config.toml
hidden_act = "gelu"
patch_size = [2, 2]
batch_size = 512
final_lr_fraction = 0
warmup_steps = 150
Rows from block 4, named by matrix and row number. Rows with one number belong to one neuron. Each number is 500 + 50 x the weight over its row's rms, rounded and kept within 0 to 999. All counts start at 0. Numbers have three digits each. After the name is the row's rms in percent of the matrix's.
# fc1: MLP up (model.blocks.4.mlp.fc1.weight, 768x128), inputs 0-127
# fc2: MLP down (model.blocks.4.mlp.fc2.weight, 128x768, transposed), outputs 0-127
fc1.282 211:468497547501500538511503499500500565598498473506488548501499500483500566533501485493483503500496500492504500501485532501466500501500477480500500500500509135493540417503319462380499501483500505500500491500500503484499500533500377481500498482502516500495483342464527496501483511499515548494530500512511500383529497499501500507465503507665501497474500500502500462454509489523512500510504
fc2.282 162:478415590489490502438436712585497495495505502549548519550484585501490499479501500384495511447511450474505499520554498526451493473504521520498552500505516525502499492516544490476491502455329509395436513561497409490500489576484537628469501482354527491559561507514497502495426413476518508522508508421497450506501560500496427478553500518509502491392349499498471502469432449494500518500512
fc1.287 114:504501500500497500500500585546459633500492491499557510484515505451499500500497498452503500491490500523539528654408500460496509500633467477080500503500500502502500505525503464579497500499500391504501486454501513499502463500500537502504485499497500462500453464500537502498490499494502499500484488500544500508494498470497494540558522454510499499500499507485500478497495540459500500447521
fc2.287 148:499522499437522499498496500514498500561500497500527460475478499546447501503503500504532478502503498503499497506511497500506485501502476500420456485561501591499499514488464356498469498537500509496500474522499499514501563501506578488523558489513532430442500499532428506487506528466485489501412530506444547470497500530549595502500464382502499091503526498513468488542497495500444443500538
fc1.295 219:498557502500503511580500503501505547503494438500505500438499500499423498500500500500450389501515598524503511501519545500491521499477500502500503493503503560404487366727492465415547532497495500502500494499500500493444473489500497496499489430502492506398494401479459479490477501491529396484505489528509500494267371516498507500501497500498499500455550513498500493670499481457499365492498
fc2.295 164:498506567442467432532411470563499457503478528435493501501489497502502329496521525504541501501539585359489503514490499433475466494496458480499501514499500542504500521489492493510555499456476500550513501499495596436614473499500501521542506602540496555472501546557352512503472503489495481571487492370322509544557530500449506495453501403460501500563498501508517503581499496636507410367498
fc1.304 302:508500452491501500514504500470509594502500596496500497497514500413499489500493502506447458535500500498501401500517499460500500488500486498505531516496537518520500500692510513596548130493503515500500516501501502495470502486499500503500504504503496507445500500595471500500485587506497515515578505502584528453501324500482500510494500495479499496503501473500500500563500487502407494500500
fc2.304 133:676503486500551539508589565472507596502494524506500507506502497504500502501426492432472535500502488497481599506462533400516401515598514506518488499505599497595501500557484478517485587689476497499460497501581503534489500501500372652572500497497499529487491520480399508444502493473502481506499494486502500517508496493500510515499500504500501446497517547447553406702502495497454507500567
fc1.311 189:500503530482307521455474499493500654616537401504535512501492500487497501500577555499500449489494496500499496515497504462499500500500528538499479500518513497498500499500538499526521503504513526500497518492500500501500489549500430482503485508501500500355503493501499471497500500506513643500500489520433499538505496500528471483554498507501490500624491529497486500494502498502500141500506
fc2.311 200:554522496499585471510446425502408484387542458547499370471500478354515614501488460422448499497500499545615554530495496498552501491500495544478535498491493503510498392481499331479480515356481499487462485492521501500546485491498457505435496416505519465490500524466502504501465516503535577482497409477661431498326491409493531437497511497500543500527487494442483499500492499497498496478498
fc1.312 198:551531618495481500564499502500517584476500446453499500525498498490546497500636418476573494496500500500528403503500501499522522498499504454469502461496498422609499507498431498601500448445516500501504514500508501463538500493516500489502544540504495460504491557501497507434500500501522482496504507513444503558469687500498485497549521516500496500499180514502498508493451561557465641507506
fc2.312 170:526491598517507510499520490520541501499500477294494508690576498416466501499502610384538512506519492443421506498496521520488507514525497445499470495499468533342490508483500505481490476464540508524503502499499510562459399540524402502500499528474573452500500501491463500442463509500574508428411555431511505497502503497500513531448501496573456531501504498513502607474688471542495486579498
fc1.314 230:416279454500514505459519528498517533497498527487497493506467502559486500503451481472503492523504502526471499591451500500500496497500501511508506483505498482523500216582480498365498498501496500446505501543507499488376421517500500498500625497493479502491510561500498500503485504503380507500496492500484506457502452494468521501486492511524500505487653501466500529500501341410499498504502
fc2.314 196:460535466591491512499506502508497493596499506471504500451500438523521466493498477435500507179494500488528507423502604500489501483500503587503477504520515465497484447501509484541375511510507501532544478542425519499523524429482503495498502479404340499593500555503491499499501478546433541491501462405589387507477517492487488507544488512542503496499439489498502500488585501506410506505449
fc1.317 146:533518494482476473541479507492500615504506399500500530497504500505484500500538506535446411503489478499503492499499507462525500488515500494500498506508500510480404500629406499626609358503507466488480503517541500392533488512476504438501503501504274511457500499488479499479516505499499499547484447601464302500499472473500500501515501489499506501517349324548500496499507506499498501500477
fc2.317 153:500483500503500348558372502492495530550503563510517513586396524582548491506488484435481491495517478475501395501494499566521495501513500492504404505467556530544522473482501430522503547465524502497573499499499499516587499502500461502493491454513365677362604534489513504498486508491498482492515501320491517524508512503499358613480502460508495501563500488481499500513530522523500502500369
fc1.322 130:555319499500472500461554431500468396503392492431500594500500495409502535494503501526554500499502503513578497488503472500581500498543500502500504498503502496499500507502499474505531435499500498519494497500542364512513338331500469500500557497477588338504567571506488455407427556500547498410444505500498495500500509411500422492489450500556500495499483499408498500512490516596497489500419
fc2.322 339:499656545495537556500500321459542479538500562640507499421490504506499355498574500452515498546506565503292446499523582492558526500500514510485500474479500357489502465487501500514488504497500495561500498498435476527506486546485611504508500476500500503533500583512500480441537511450418498491501498503498422532554500519500508495639509500580501499503521496524501500500505500498552508506369
fc1.327 165:519161511509500558478502500495500494501493494501500532492500500499501500500476506514494438498500481495505505502524501499498386542572500503499489500530497500626496503500518500581611499493510500508465508462505507500506480497502480496520485500534351500504546786500499500494488499489521499500506498597500481599497513498500500496495500506477501493556495510495492489511511490499499481507496
fc2.327 154:499529467502453500406495492388495523500457399527493500492566500501581516481507505506500501424452463494568518500499324464471539506500518497483497549462439577498505499428487495486520435416500538437503472502553531510525473507515339475479506512500510512520500496502578580500523406450590495525502490413482580469463462530495735497500501419480427528506514491477503501485490489386473491487615
fc1.331 135:418486504500440467502500560410500502498502497506500500498482500476526395502498502501469500500498504500499469486465500482471501546471515464501500500508504508500500542527493503504499261419500497500509500527533447502500410493500492447499494512491782501479510523466548454507477503399542659495500463310489510492427514499507478507500479500529485477500397509452486494560500500502424503493500
fc2.331 149:473499553503501496500494615450467502572536445499507500628492325502496484498500500565501525500500486499462502565476501492499524500497514455500510501594496516497505490532513508500525600499491500502510502371429479501398496503503589502504464644484709504447500426443507501512489492496515482502502493721502488499501609514498495500443500499506500501527500499500500535503512359524467498492494
fc1.332 104:496802498500465500500487500500500501502490500589500534516498500507582501600501440553490586523397525498585505498459496551508501534487511506500500499526481482501501410511495530377499506490501490491501525500500499493491531494484529469500500602594417535544498499497496499567568499493503500500500494497524580500501502501373499496470568501493501500499487497509524444509528500396534281500483
fc2.332 117:521502492484493451500314398536598500502487518500507500555527504566509440500444279422508622500479492499462492487504470499503536499443502499467512500500546335505500500499382506454515527476509501507490504544526472528480500534524506497519502503518497732496612422526506508498515487489551430500486550522477506501496490547473444499501500512500500465494429500493478501536500498501558599501497
fc1.333 118:500428198500494503500378501488503547408508502496505500501511499365485528503500499450511500506484499500500507500480500501499509498500500504476500544496501500501515654503505505474499422501503500493483506508500500500500500500500502501500498500495493500500506500542485606504500491501499501503505491500516500487499496534185500499499548501500514500344500497510498499499495490484497506500500
fc2.333 091:516441508496500526505458518510525525492500588499489434512496500444508484489493514497617581521514491525614502491527515507631500498492456501501497488455498511605515502550534517491491506349543434488529325513473448500500487547499507500476496500491511484444557549456497466502503474451474488235498500494496500494517467496516443501523499499375366498484490501488526484493501617562443512565441
fc1.336 245:500186503500500466500475450540589501500504465500502605500541498500457563562526500500531517482499509575479512470460501514562486506466502485501482510503500445497511513477431501369566501497466502496496491503500498500502500553498508606500541601500593472500504508497552522432497556531500502448479588500484516490285493508500501498503520510529499500500431485500500511510521485634545538497532
fc2.336 204:517398493497472500569667583471485468474387525484500500539324488497510510484551459457499498472425500470545490520498501495540544494627522501489499500501380500505501428506489498536563561500535565437501512502534499585470503500557499465499441504503496500531226588488450509493498434511500500497446510450499497499509505503503505499492468513514573417457488485505456509514501498555576512548540
fc1.338 158:500610522501500500507476500505484442488494499538509499497618548564498512502507500499575404500436499539525507519500504497484500500498500530498334521501498477560497510603499503350500422499547738491515471500496524607500494517503500240451510433504499503498519486501457500514500502512494498504488502501497501499520547405497488500476369458561501500482503492495511481501485515499501501498504
fc2.338 282:500503501498524572499509504465393448505500500526508500402500498499396502495499501335650484500376574542503501498565498500490482474499503579440464497500436548515501371481464473413500479500500482373492501491562509438497500529496440532482500479492499403398437539524404507497490503425568500500527501502496484497504545463500500490527516501500448500355506482514500507396500488307476501500503
fc1.341 225:479489501496512498447538500496563786522444435498500500527500681501474579500584500479500513606500537572500461537509528488500493500493487558498519483458464500520500586502429525484500469434497497505559490373500457500553384508490501492504505506511511518501501529501506499623499511515409583483428514547462500539517517500468495497526491499446495506500454498505516520495501469320498450500500
fc2.341 262:500523451693500442507595495493496498496500537496503532479407395528513454505547482521538500497591566422492679479500503499504501494478472660501499475511487538500491509506495514555494612527501497623511515502490485501561492504500646502497499499499484502488500414511505505503535460502458472413514489498488526509528499444483479574491465500501467513500367408499517566504505500639397496474549
fc1.343 247:497470499479500451490502413477477500502424475496498500501549499471708533530516490446501502530524414514500499477495500500500504496501508542472500501507501402521501534697484502533576453499497500498498501434500462519554492528500515498499506484500497470501498466500468536501499506500488514496513494508498501558322491500506500563551524499509502500449611501500500499510500539795372501501498
fc2.343 165:493499498499502506411509503491516527454434502442514499603514492544633500500692491502358593487378500525544472502499465562553500471502491529452527553500480500563537448526518502507534484500521574516497527511431620674444501502503467515502429493592495487501474500636574480500497512499512484500493490618504506440468454498490522540512533502500653477516509499403500522499498513494512497488508
fc1.346 332:481563500498495472515494507448517499502500563490501436549478598395428519500500491503541492475466513504500531525496440510505503517500508551500533461490501504499500492507517477498545453498496500498500502500500498501501481487500497563500505471500475520500482417507500290500497495508597495515514523492164500263576562449496500498495497489495500500482508529495500496501506500507454505500476
fc2.346 173:527501500492547431516632461539652548441490467500500276498469499498505510498484508593432499502601443497407478539497471512456500499557499467498600527500579492488499553532503504593502436494496493524529487498504473498498513500500533500494454508500510530451441477500506351511507497515510606460544525501465505463496517493493454501391507518458500492724496500487515519500536497506589501501521
fc1.352 137:489433545502342486479484274516511400521502492469505504497504501396556509511503482485500450499529500500527511442500504498506493499533500510499582627515493500522496503509457498498521499505500508499462511503500501463500551503500502500500518391502507264532536568539593647495495484499521424369500506498501463581492508350500490500499484499500505504425474510483497473501498487492511504498502
fc2.352 137:319409502526479504509500493497532495500515472542511446515550496546479519496381513500526468498486454510511500454501498578505461500500504519483474501503500477496500493687455535500511488564507411492462503487515498485501440610495401536420474354504517499479511478506498593495476552467584494437491570500499683476502500491499489500468499498511500345429479526500492462500525547504500466345475
fc1.355 089:515480488500406499465502557507502493503606486497501500494613590500559499500469478438500500502453500500618499496397500488501522501503507500508412529501455496499676500499485500509362599478501500507424637508499502520495500582536515500536503500500493497500353464545316500500522484502497503293486515495423502558505425494486508500500500501520500500501502501553502501403488500500524500487500
fc2.355 131:500573501447500433501501675401516428354498501500502499378480500473517478500498498498526503500499587496433501301577511472502499496505500488492502498506481500484452512401535501494496496368468499499472500482417574428529499501601616502511485502495499476495506419500499500500501500459515469503500510491507393508492498499521487452503335502470500501479512500501532516464591505500654500516499
fc1.359 080:499335493500501500520499500503500657494500498430500501443493502397631496500500456313502498517498501499494502501499501499500500500502499499502498500501500503563645500501495500737498500500500518499500500498500501500512481445504501508496500500498504414500500500500420683502501496500547499500500509499364493677488499579500499539500500497500471503500500500501500500493498499500518500500500
fc2.359 096:446505718430500484498505502389502667498498501499522499500491500495501500500500510505494500499415501492500487503503493500500498500500490503500500483492500515493481538498498504634505466500484461252500489486441524499499505373500503500497500500262506343462565493501500498499500498513501499491500500489502490445506496481501501500495500430500487480454496500520498501500406497502548491498509
fc1.373 154:509491488494501413398504539500515501502503476440501497452489498499443498501627405499530492457499501522500500484425508502503497525505500409506507500473513501531502606497512417333569500434455511496500518493499489504505500488501535402436516484499706498774489633466478511471540501467478549499475507496483478500511499499508500492500500510421532498499518435494500499527487502497450590501449
fc2.373 131:502499629597498504444498559526514494490480444431432521441411495343575496514491455519500497502499500429497504500418527449519585488586415575507503500514499511495567512483509500460488474399530523517494548485461476519480405501502504515468494531500467483684510500502457532505501483500376525560496410496508489570603475367542500489525608548488504473526505553493525479496506500510351443478519
fc1.377 121:500503591500307538487409516467501498474500499380500627574496491501501499502503500498612441502499510502502491483501434546529484498502456568499512501673495499500541507500500473371516487499499500500535540500500500492428395467510506456502526500443462497492497627571498548502500500380516494408500499627389597500481602414503500503506538503524555503482498497504501504499589500507476500482536
fc2.377 375:510500532502505402456500577485521500442500356288476490492498398500534354500465500500492500494494500502507497504501494505508498493500388498500508501418498498498516494488503500496502457281444480500498513488498501441520497633533431506509500428497658497501500511507511501405404500500561523494585408496465501461506501379465509500541566485501502505503499501507475510487500488501493528499500
fc1.382 061:449540504500500488493543502502505495493502368506525503496407501481503475501518387490502479502496609502495514614484497499502496493505496504477494500496667489484473456485490504472502500494500549499570493502446502500498492500500475408501496517500445505499475670501467393612441500500512471503500500507500529501500499500567502503492337664498600513502496515490500516500526251505506492500496
fc2.382 086:418458542503499491435492454511500458478472326496495474506478503498493494499484500500498502499499500502514491503418467495478543466493470498492502500463689422500504496528492501475521495463459500495498466459545500517505480512502486523495507496422500528499447477508493515679400494487512507499471500521498503503502501493474542502561524645523404504499500437496513499500528177497501499507500
fc1.384 286:506495546510501500491500497500494500500500500500333602336500532171511499550513536500500520483497500481500508500500498484535500515493500500456355543494437500504500498575500500500529500500505481585451489467501496506505499449501500495511500500500500500500500505500507605475515500501501500405449502499526497500500490513496500644498522495498486318500502499501501470507500499500570500461478
fc2.384 401:503516481500492498500486523503389534519500462499581502485542510652505511502506471454500485502487529488500514536497496530488423524500573513503266501501480492499498500496497500508638498500501508500499514489508501460484528461500498500528500471500502518502497501491501514506508505500497494366474501497457500530500500492586846512494485547530545614500498500498521543500500466507519504500473
fc1.400 109:499497497500238499501499447493499523504500637499499697500502512494544520505500568539500496498583489500459501503499498500501505508625499499548489589497500500412514501500472501553502539500740607507503488500499491499501493510500498502497500485498517500542499503500501552500499499499500462313498498503501500438500603437500500509515502501477473493470496494510503499499501499477468500501500
fc2.400 235:480436500500501542500497509432497499603491500474517499503534494690410471497503501493587500501497467510630496500500524517506501500497495575503512437500500500561502470434498500509504500501502507502510504459499501522439505500500495473561520501503502334504551497408275500500497502505504499483495500500515498486358455493504513485503509563499502497738591523500499500543500524496565524501433
fc1.403 201:533503545497502499500500431485486500461487495496560511500500501498442514496508459508507389499525475500558540488501496445501721501515490506414512500513492466505548507492495495531580494501500500487502496494500492501506404499500501421500490475504500501426552575485500502440521500436507496506541515495500501501509508461500495473500507500467501506501809435500498496504517666691480550500502
fc2.403 195:516499502496502511532501498493478497499500531506512524505432482648394444500459500533392498504496500484620468500405502331423496505507506511500488498502465492470497536580413501504516606448504469501503497576459548651493499500546456502500499546570512498512552505487580488492453553505506506489499447485512470502501324498486498498473506465451500500505492630466573562493537662521454497424417
fc1.404 249:500695526518445363470446443497497431499480528500501557509511591515413550553456501477555401499508511501500486497500500501516527440451500483470429500552498451537562495515519500477496552571533535507502501513499479497510500312500504459498564526499500472496530611499500377483428504467549500392500505499443503480624482500494499500501511500488500500509511498519504499474452499439719504441496
fc2.404 289:504716501500554525491501517525540500313494542500500547479547497509634520501555453479436543500686488501502502503447499510536499499500501500500500509486502465500502505441523553540547536481484501527503487510394506539642471500500519499472500534519434511564499550474523501463512500457447497460512441505498251500498501572489454499502509524485500462552501520570530503501507495508494500477519
fc1.406 008:500507500500500500500500500500500500500500626502500500500500500500500500500500500500499500500500500500500500500500500500500500500499499500500500500500818501500334500498500500500500500500500500500500500500500500500500500500500500576500500580500500500501500500500500500500500500500500500500500500500500500500500503500500500500500500500500500904500500500500500500500500500500500500500500
fc2.406 013:500499501502500500502500500500503500508500500503500500500500499500493501500498500484500502500500500521500495500509540502500497500500500500500500500500999500500502501500504500500500500514501500500491501500497500500500499500499473505500500500499499501498495500501500500496499500497500499496504498499501500499501500500500502500500500500499500500500500503500500500503500500499500500500493
fc1.408 282:501472504483462499487494517500211506500467500480500500500500500475500520679503498494529500528513402500500500489500487532504500495502500532508500500500500517496525496567501499487500451494493503547499501515500500500500438500500507497499500501460500496445477500499544500496409499502145490471528500497462501515521500481500497503500500500500500490487565500498500474501500442383457474500497
fc2.408 106:529498717499508364404477492466578503496491501458479578498601428499516505492506519444526487501503497397439502518501501485706504511507510566507544501496497507469492465494513506502494464417360511513545521499470565492536496502496500556579479459500497374569477478496500497499476500495434497494505499475504431495523508499495428532498490499717493546500504506481508491469536476500490507528519
fc1.411 164:482535499500507487369505498402490551491521495447503522500501500399486500502542500501499390473508500500532450501501399515533499428500500603504499500467499501499505535489520493502721386456497486498501500491500498500495377518500522506502501508500512520362500491500534501499501561477562357500500500495466503500334499500500491502499598500521506499500266504505465500509518530509503489491521
fc2.411 243:584500544495557648516553492501463562514591462513499523491738481484460505530500500476465519500488500508467584526499484470536493501495355505500499499508501493548501455498503586504473464545501500429460495515527500500500646500532502494493501503477496494464541476500500507499507586505499505500557486755500584435553483503386501500501495495531495506509513503501503442478440507465577526500537
fc1.415 179:500099496499501479502505500500466501496499492500506500500531521449500574497501497390500472499518475497497500510484541487498481488537500500487486505500500501506549500499461496501501496447509499500500500500500500526500396538500464491483500387502500465488592520601476628500499582505500496436429497530500501500501663500500499500564499475508500500459500563554500497540499500500492501500500
fc2.415 192:499476505485500500498487422606535505337419515496525499503505532595493471500458485401488502501493500528482474500519516500482500499500497503490498502482508509500551548561500518499483495502372504534484429617502454501511504527504527692503517495492513578519720395491551498481501355417500467481495480490513500465516501500514478500639503488461500484502402516604500502506501494480554563501447
fc1.416 255:500501500504500542497481500500501503453501499503500532500545500460487520500519488488504502501500497500491505502500499500474500477506499498496501500500487465521498470501469501464502528484500493499501500500500497500500386500500500509492474494501481498496498500501500502499501498557499658403498481494624819603464500356501500495500500513500500501787535611500544500505500500503485495500457
fc2.416 187:500473496503524525542500601500497670498539563604510486500525495317475500500500500441513503428499497477498500501500527497504500500500457499500499502469491500500502367494501534505434504500501499408495501500531494498502492487501500507543503502500500524473514501495291500500500500415493502291500597500504507484496502500498369498482482500504498438522484494583368499473502645528495483499454
fc1.417 142:529356563500502444485433527520500498548500537500495499499515495500500507501512482503500588500499412500507551477500539501540489556504500502484501501491506469506641502499284323377506480567489524500502501475499500500505439459503403500483556475531498500523542431534488499501464486504499580489501583476499620351497319507490496500500499500406501500478595505497499483490500491526501514504545
fc2.417 149:491480439541487502504470522620501500575495557467500492771283500456498500482506512547492502439424486568404372499497506603475490500497485464468499555433503513476500403576509494500474562501496502408505503501508499499413500500488483489501500546505510502519561499428505512502515552433494491485501524499506505498500465482500498479489503474386503453449586458540500489498501439544523499500420
fc1.418 133:497599492498500501499471419378555583576501490500511531478500501477452498507609471498510500511500531461506461502484505496371503501484500645504501498672501524514499500510440503483559620485500502500501513504494510401520546322500606403500505527541407515518492510502497500503502500481394543529501535597506545502512512492522491500510500492304501498501393489500477497512497477492509558501500
fc2.418 135:385450507472500486493502308480464500484499504709519483499496647515509492500522424502515508466511500500446474525491494516489557501499623491511484502491499485490499495500501500501506323518448450478450497496323495501501347502496499522498498397431460629516500498520515544522500499487405512498482512504483499466494455477500473479501465500511500495499416502498521514489597500498491483504504
fc1.419 204:554501500496472439493309536464505623500498435500500499499484495499435520500738500510502585500487520502526509500499500557492500500502506574500492500476452503486499573432473551494522472515498507501471500471498499503545500499498510432505500497526498500760564525516504501499576500498452539493499470501451500500495542488501454509475502499493502498582285458499500510495499500546500490500503
fc2.419 120:535497611509479301483510500517550518414498441582446499348366503496486502500430501501496441503526558511523500507474502491486499507500441547501480490490379472499501506463467473496454525500500499495538497492487500479505506447500495517428498501460536569677507494493349507496477500502483497537459509500497503500638508428546486501506499532536495500453415549386550482470466605438411505505469
fc1.421 099:522499583501485411500500523470555490498496473492487490501514498500501520500507507499500514376500513500489500503502459580499500499503500511250465535490507438513504501581500499498472455522500498508497563513498481504562587500500499501504541512498491342502501495607496502507507499500499452504472506499502504534500525498478491503502540501498506391497500508498473503457500501499511160485445
fc2.421 117:545502490504500486536491478505495501488494491548472501500498497412496477506502500501508498571503496518547488526505529558465497512502500490453476516497523484498497503453383528507249503515526500519391498531493482499376500493497488569546492486251497500502501500494500511518502500548473517528468515551534501511589560496743499502517528500497497474449503504502558375500439498500483500503495
fc1.422 100:524502501434537452501422502530488474515463473525503498516499582500571565523497499486501504498500500500617499494541494499472491503500521428500500345503482498505500417499504499497500445503468499500500500457500593495516438400500501501500527505607506506497493513500498729495467482474545500414501417500498518502500500500496805494504498448582502505506502487498513500506502547514611500499496
fc2.422 111:500500538409499498497504489487499495506500498503501576491500541500514500500570500502503509496480500499233501503500297502466500500530474444495500496510492527500500535500502483497507492304499500497493500593499503490250501503503566521503502513507658508479503500515658492509467512508534500500492503505493484498499498437500504480492495497501480515500505520486502500498498515501507501503539
fc1.426 166:588493498500486500506497501427506500476520448499499517501500522553530522482567501582543512365519496505500399425499498537694514502501485501426502510449515501500501443519475483513575429512499500500501498515497501496505642500500530416447500436452509494500580534543514456396500498473605500417485427516500470499500500498487498501482505499253503500527517502498490500497498501539533690501500
fc2.426 209:587502508442441513501485507504469470543602533563517500492433496444500512495538502402360498491500501413679500501500550499498500548499552595446501386499517493492500500501521503472484535493500501500559500500281543525486396408470501516500499503443504375631511522501499532506500500532533555503463530489636493519543458576498401500500422499476505496438501500495527471500520501500500504500467
fc1.428 172:499499494500467499420500465454500650499502501499537508500497427490509514501502508508314499493500501500500515497507534507498511371502500513500502500378510479460483475518501517548563570592500481498495553499504497505502499565500570499496511495498512500500500501635448500511495500500500194466499540506500500639433640501495500483500552496500500481424439510500480510501476489498485503500500
fc2.428 153:485444505531526494500505596514496510499509519501496498502502559523478513499403524518500504492499500483551495500576396489481496496439504461484510456499493689512496634501476500488388344495498497454471503496540499490500479630499417501478500508501500430508620412495499506500501487460584653504497509479500540417501627500500502371444472496500487500493501507404660501478489500490497500501501
fc1.429 137:509473497500483497480503456500431604485501530563504503499547518450487520514522432406500589505500563502460554499493596592499500497495500513477424500503501500512670486487418465281498500604500510550500499512499500551550500514514501500501597510510446520497499204498501575503499444500504501424512499501499507517456500500536487501542501498456499500476503476500499455500500499570499488491523
fc2.429 156:536549477501523626454500469464501503477502430584513469501495501494503555544438494500510495543519500499450489557495531494524492502500509533485510468497505668500408503497499472489501497498500500583571500482502409504523499500561497506562499575501479422500496656452507603502502501590428522483517504500579496592523505560519502500499484516184501500485576484503493493441504502492502476499500
fc1.431 175:501501590516500211500471500504502499483491499506507545500501499501687500500515502503431483495485341500396413500500501509588531500499497560499494524528545494430489500465522522497466500477423516502455526499501505504530440501501511454500533466515495495468578487498501455494500534520432488500555492490547501468313502500499516467506480501530500554495546501541501506491500501500671500465515
fc2.431 152:498534501559475502443500411571521500534504513483501501515192500306522544499500520500424496531507500502481500499472501475407498480500506501500500535496499432492504515494511522501325511507501499575498497504464522482435534495465484435500498509508507497499499499499502533540500609494490537693547448505565472409512499493500450500499447502498501500499502536501480495585508500500516508498488
fc1.434 157:518606473499489500499500646523501531500498495590514502501496548552500497546503500485498512500487546501314500500505509500503517500508509530546499484513493567614513498586455485320500500506500500500500495499478608500516477429507605429481501504627460596499481598586504496636498468499592501351438498511489511508377505501500590499467506499461500497512484545505498487474542480445500483500500
fc2.434 305:450447436490460493480488519329467500535501499498489519485499500507543507550484434498501500419500492394575548405462510500496499500503518538483499499501513504500546592504513621501574495613500487527498510297464606504414497500500462412488505491499489611514496602505538498542500471585409566501494493484498622496499506500501489500565517500381428501449513529586490487495500543505518514390498
fc1.449 174:507500500500501500498494501527332507498413500501459475500500499499497538515461492431500500500469487519493546500468500490500496476520501500506515501502501500611519506556509505500500500501500514511500496444500500500508492251500508517500501500570500497520514500500486882491442489500582520428490500476385497500473505509493530505501482501500502485493501485461500500496509508501500496510500
fc2.449 193:499493499467500464500501539463510507500500461466574486502448501282482457504509593491478500527519491500500517559503500521508522493500502500497480500514496546500500502428501499471499501498495496341530469482566500509444514215461539515486500514498501446533586512513501443501503498476716496412500457500529499540500517490507487501503495482506398484499439579500500517505466502500490532600533
fc1.454 030:500502500500501502500501500505500313501501498501499500500466500499437504500518500499671500680534500500496498500505500506500502498500506500512472498500478499506500498507500492504852304501500500499500500500500500475510433500500500499500500505498504483493500502499499500482500500500514481501673500500500500500375500467500501505504501499505500500503498500500500502500500499500499500500500
fc2.454 036:488500501502500500503503493493496500508478491521522499501490499518500512500500499532500500493508500498465497500499489484469500502456500500500496500500500479518500506520498511699529502505507500471502496500500501365500501497500500495502501532500537533491485502500529954415515501507494498500411501504494580499533480484500503513450499500500500502562505498584534501506499500500499501500453
fc1.456 160:501670508465403577500406543501406612500467508501499591500498501494500486555496596541490532498476501581443496487500593521502541501320500511500493495500500479630498506471509575500461507510501598518553500500500500622541501490500528476500557460522536533500503491461501491493645499501473470500501501506506504567551476426497501462477386482530502489491512502386501500506588500362506500427503
fc2.456 182:499531496384518544496542510483480489501463499502507596501471513514486500500499490493486488502369504458523493501468485403476420508449504583390503497585412499497500472535498494448499499489496541500481505527501443521500388500529545645500508506510500428510493461512463472507517440495487507610509500499336475500504499500485495329504652546371500479501502606466499482477497500499644416491495
fc1.458 212:520563500493491503441480468500508426496500499429500500486485453518501521464577450501486498535500349497533500507501488491501490465497491533547500500503475335486498570433509443362549389377490462495501492490526483500570377530500521477494427522498483484658500541501484500466499470493494429483483504432500484505447715500500496450500503500448500532492497472481514476529502500500566684499500
fc2.458 172:500485444537505564501559521489551509480498450422497500304515491544501502499505500634499449503533554569560505377494519510500511492479563498468557498514354378367501463519499519446581543498486545501501476483523502526502482464500500394421501531519492471511462376506503488480471500505575501502486501493500529512495475260501521509502563499572500505444515499557508525497501506467537510487518
fc1.459 074:499215500488502489500498498500501513498497501501496495448684580496472497500500533284452501501501497499499497500381564511500469406499500490500476499495502491650500500513500484555461480427500552526503500500499493498491505501500447546501471500503504546503506500504500481498496503493499494434503489506500566495500558500500520506663500499613492465500507620537500496502500501524530500500501
fc2.459 091:499536499426500552498499504500371467513497497503498500517712498608441500501501503368502499499499558660512500599498500555518517501567514500498485507387500502466500488514426500520504550420500482502491531504503499475500523500626503500515498496500487510489498504500276500499500519407500512548506483524500459500465500501496516499499513500501500493493631442501497500500500497363619500490498
fc1.464 210:431606439500502495378502498498521474487500621346497495479500544493500502508427504561445579499501498500521500488496338499533503499500501526500507500523493484487501436476536457509681282492514500500500548439500501534448472471501494498500501500492634480546501500499455500509485500553504531513472492519454551501306499475503480502504506497501494500538531441482506516462495496383476463510501
fc2.464 184:478504469435500597616329502562489498455501531454496501360541514498489502488447352502495501482494515504502507450509628432492500497511442454499500500469527404496530478454513516487512539499486500491393498495514506449475499388499520448475500486570511515496513477579493472419442455499559499522508624575590502541493500317468538495513532504485499496499506493593481531612500513500482519416496
fc1.472 202:501467364505513379518500500511530694504500487498500500458500500337469559576561499438502503509500501500593468500502670566382486500500501659500470500497498493502499504540401494408503500487500492500471494454500500479572505493499505498501497519567466500513500500501456503501506488495409546499500485629499500447678501572505498490469500489514516498499571491538499501519539456508530489500501
fc2.472 196:558515535507562561484501468559609506521573508492526501500576500488480483614493461523539536532483504377460504490495654521500565495554500538526484551482500549411538506528541655500497477501509473494504532500332502501433490507502571452462501458502520506516491436478520488507552455497458459494470579657536499559550497460405527503529502474680584502472518510546572497502513496553498444482484
fc1.473 200:505463507502500533426497504527500411507501564485503525499518504515480588497499612500551511341481389504508527500487500500516505433481514585483499480501499502461501500503500531507478500452500544500492508512515537503462480555499461462530500546506500501456462504499486434508484503500642474476504488493483490488118403483501519501440499496502505490500580460499501482500473536504491475485504
fc2.473 177:463485515508500459490485499546500497500481500509496491403489508500597479499497654494459519505668499473506499500549454489467499501547515517532491491509501499498498526512500486570472623444507493498468470506425501620519370512526666610512504501495500452530485503570528550485500503500577508500500457557499631483629477504496327477500505504502500493493500457393461576486536482546526605514512
fc1.475 180:507311516489500503489529570493536642491498513503537492498500651499469501497510496440499550480499469547500523558419504575474449461499500514499500391508516500503508454500448436452427430490498500489509504462500499491512492559504503481552496519442509502501471497509515555545486500508381503500502495554460513511204502504500501499500512501382499498484494484502500498485503350501446497496500
fc2.475 181:515533337500527556471530515500467503558523524509534496500453378494456502510515451495469500494521566553508495498486503582615470492489506504480499493453523487515478438495560500499531603389494586548461446357455380471525537523515513461476505487496505510440413501486530529507534511590455499503565502516507457508315443445580460465498505507501495488487513596599538423460379460557462557504469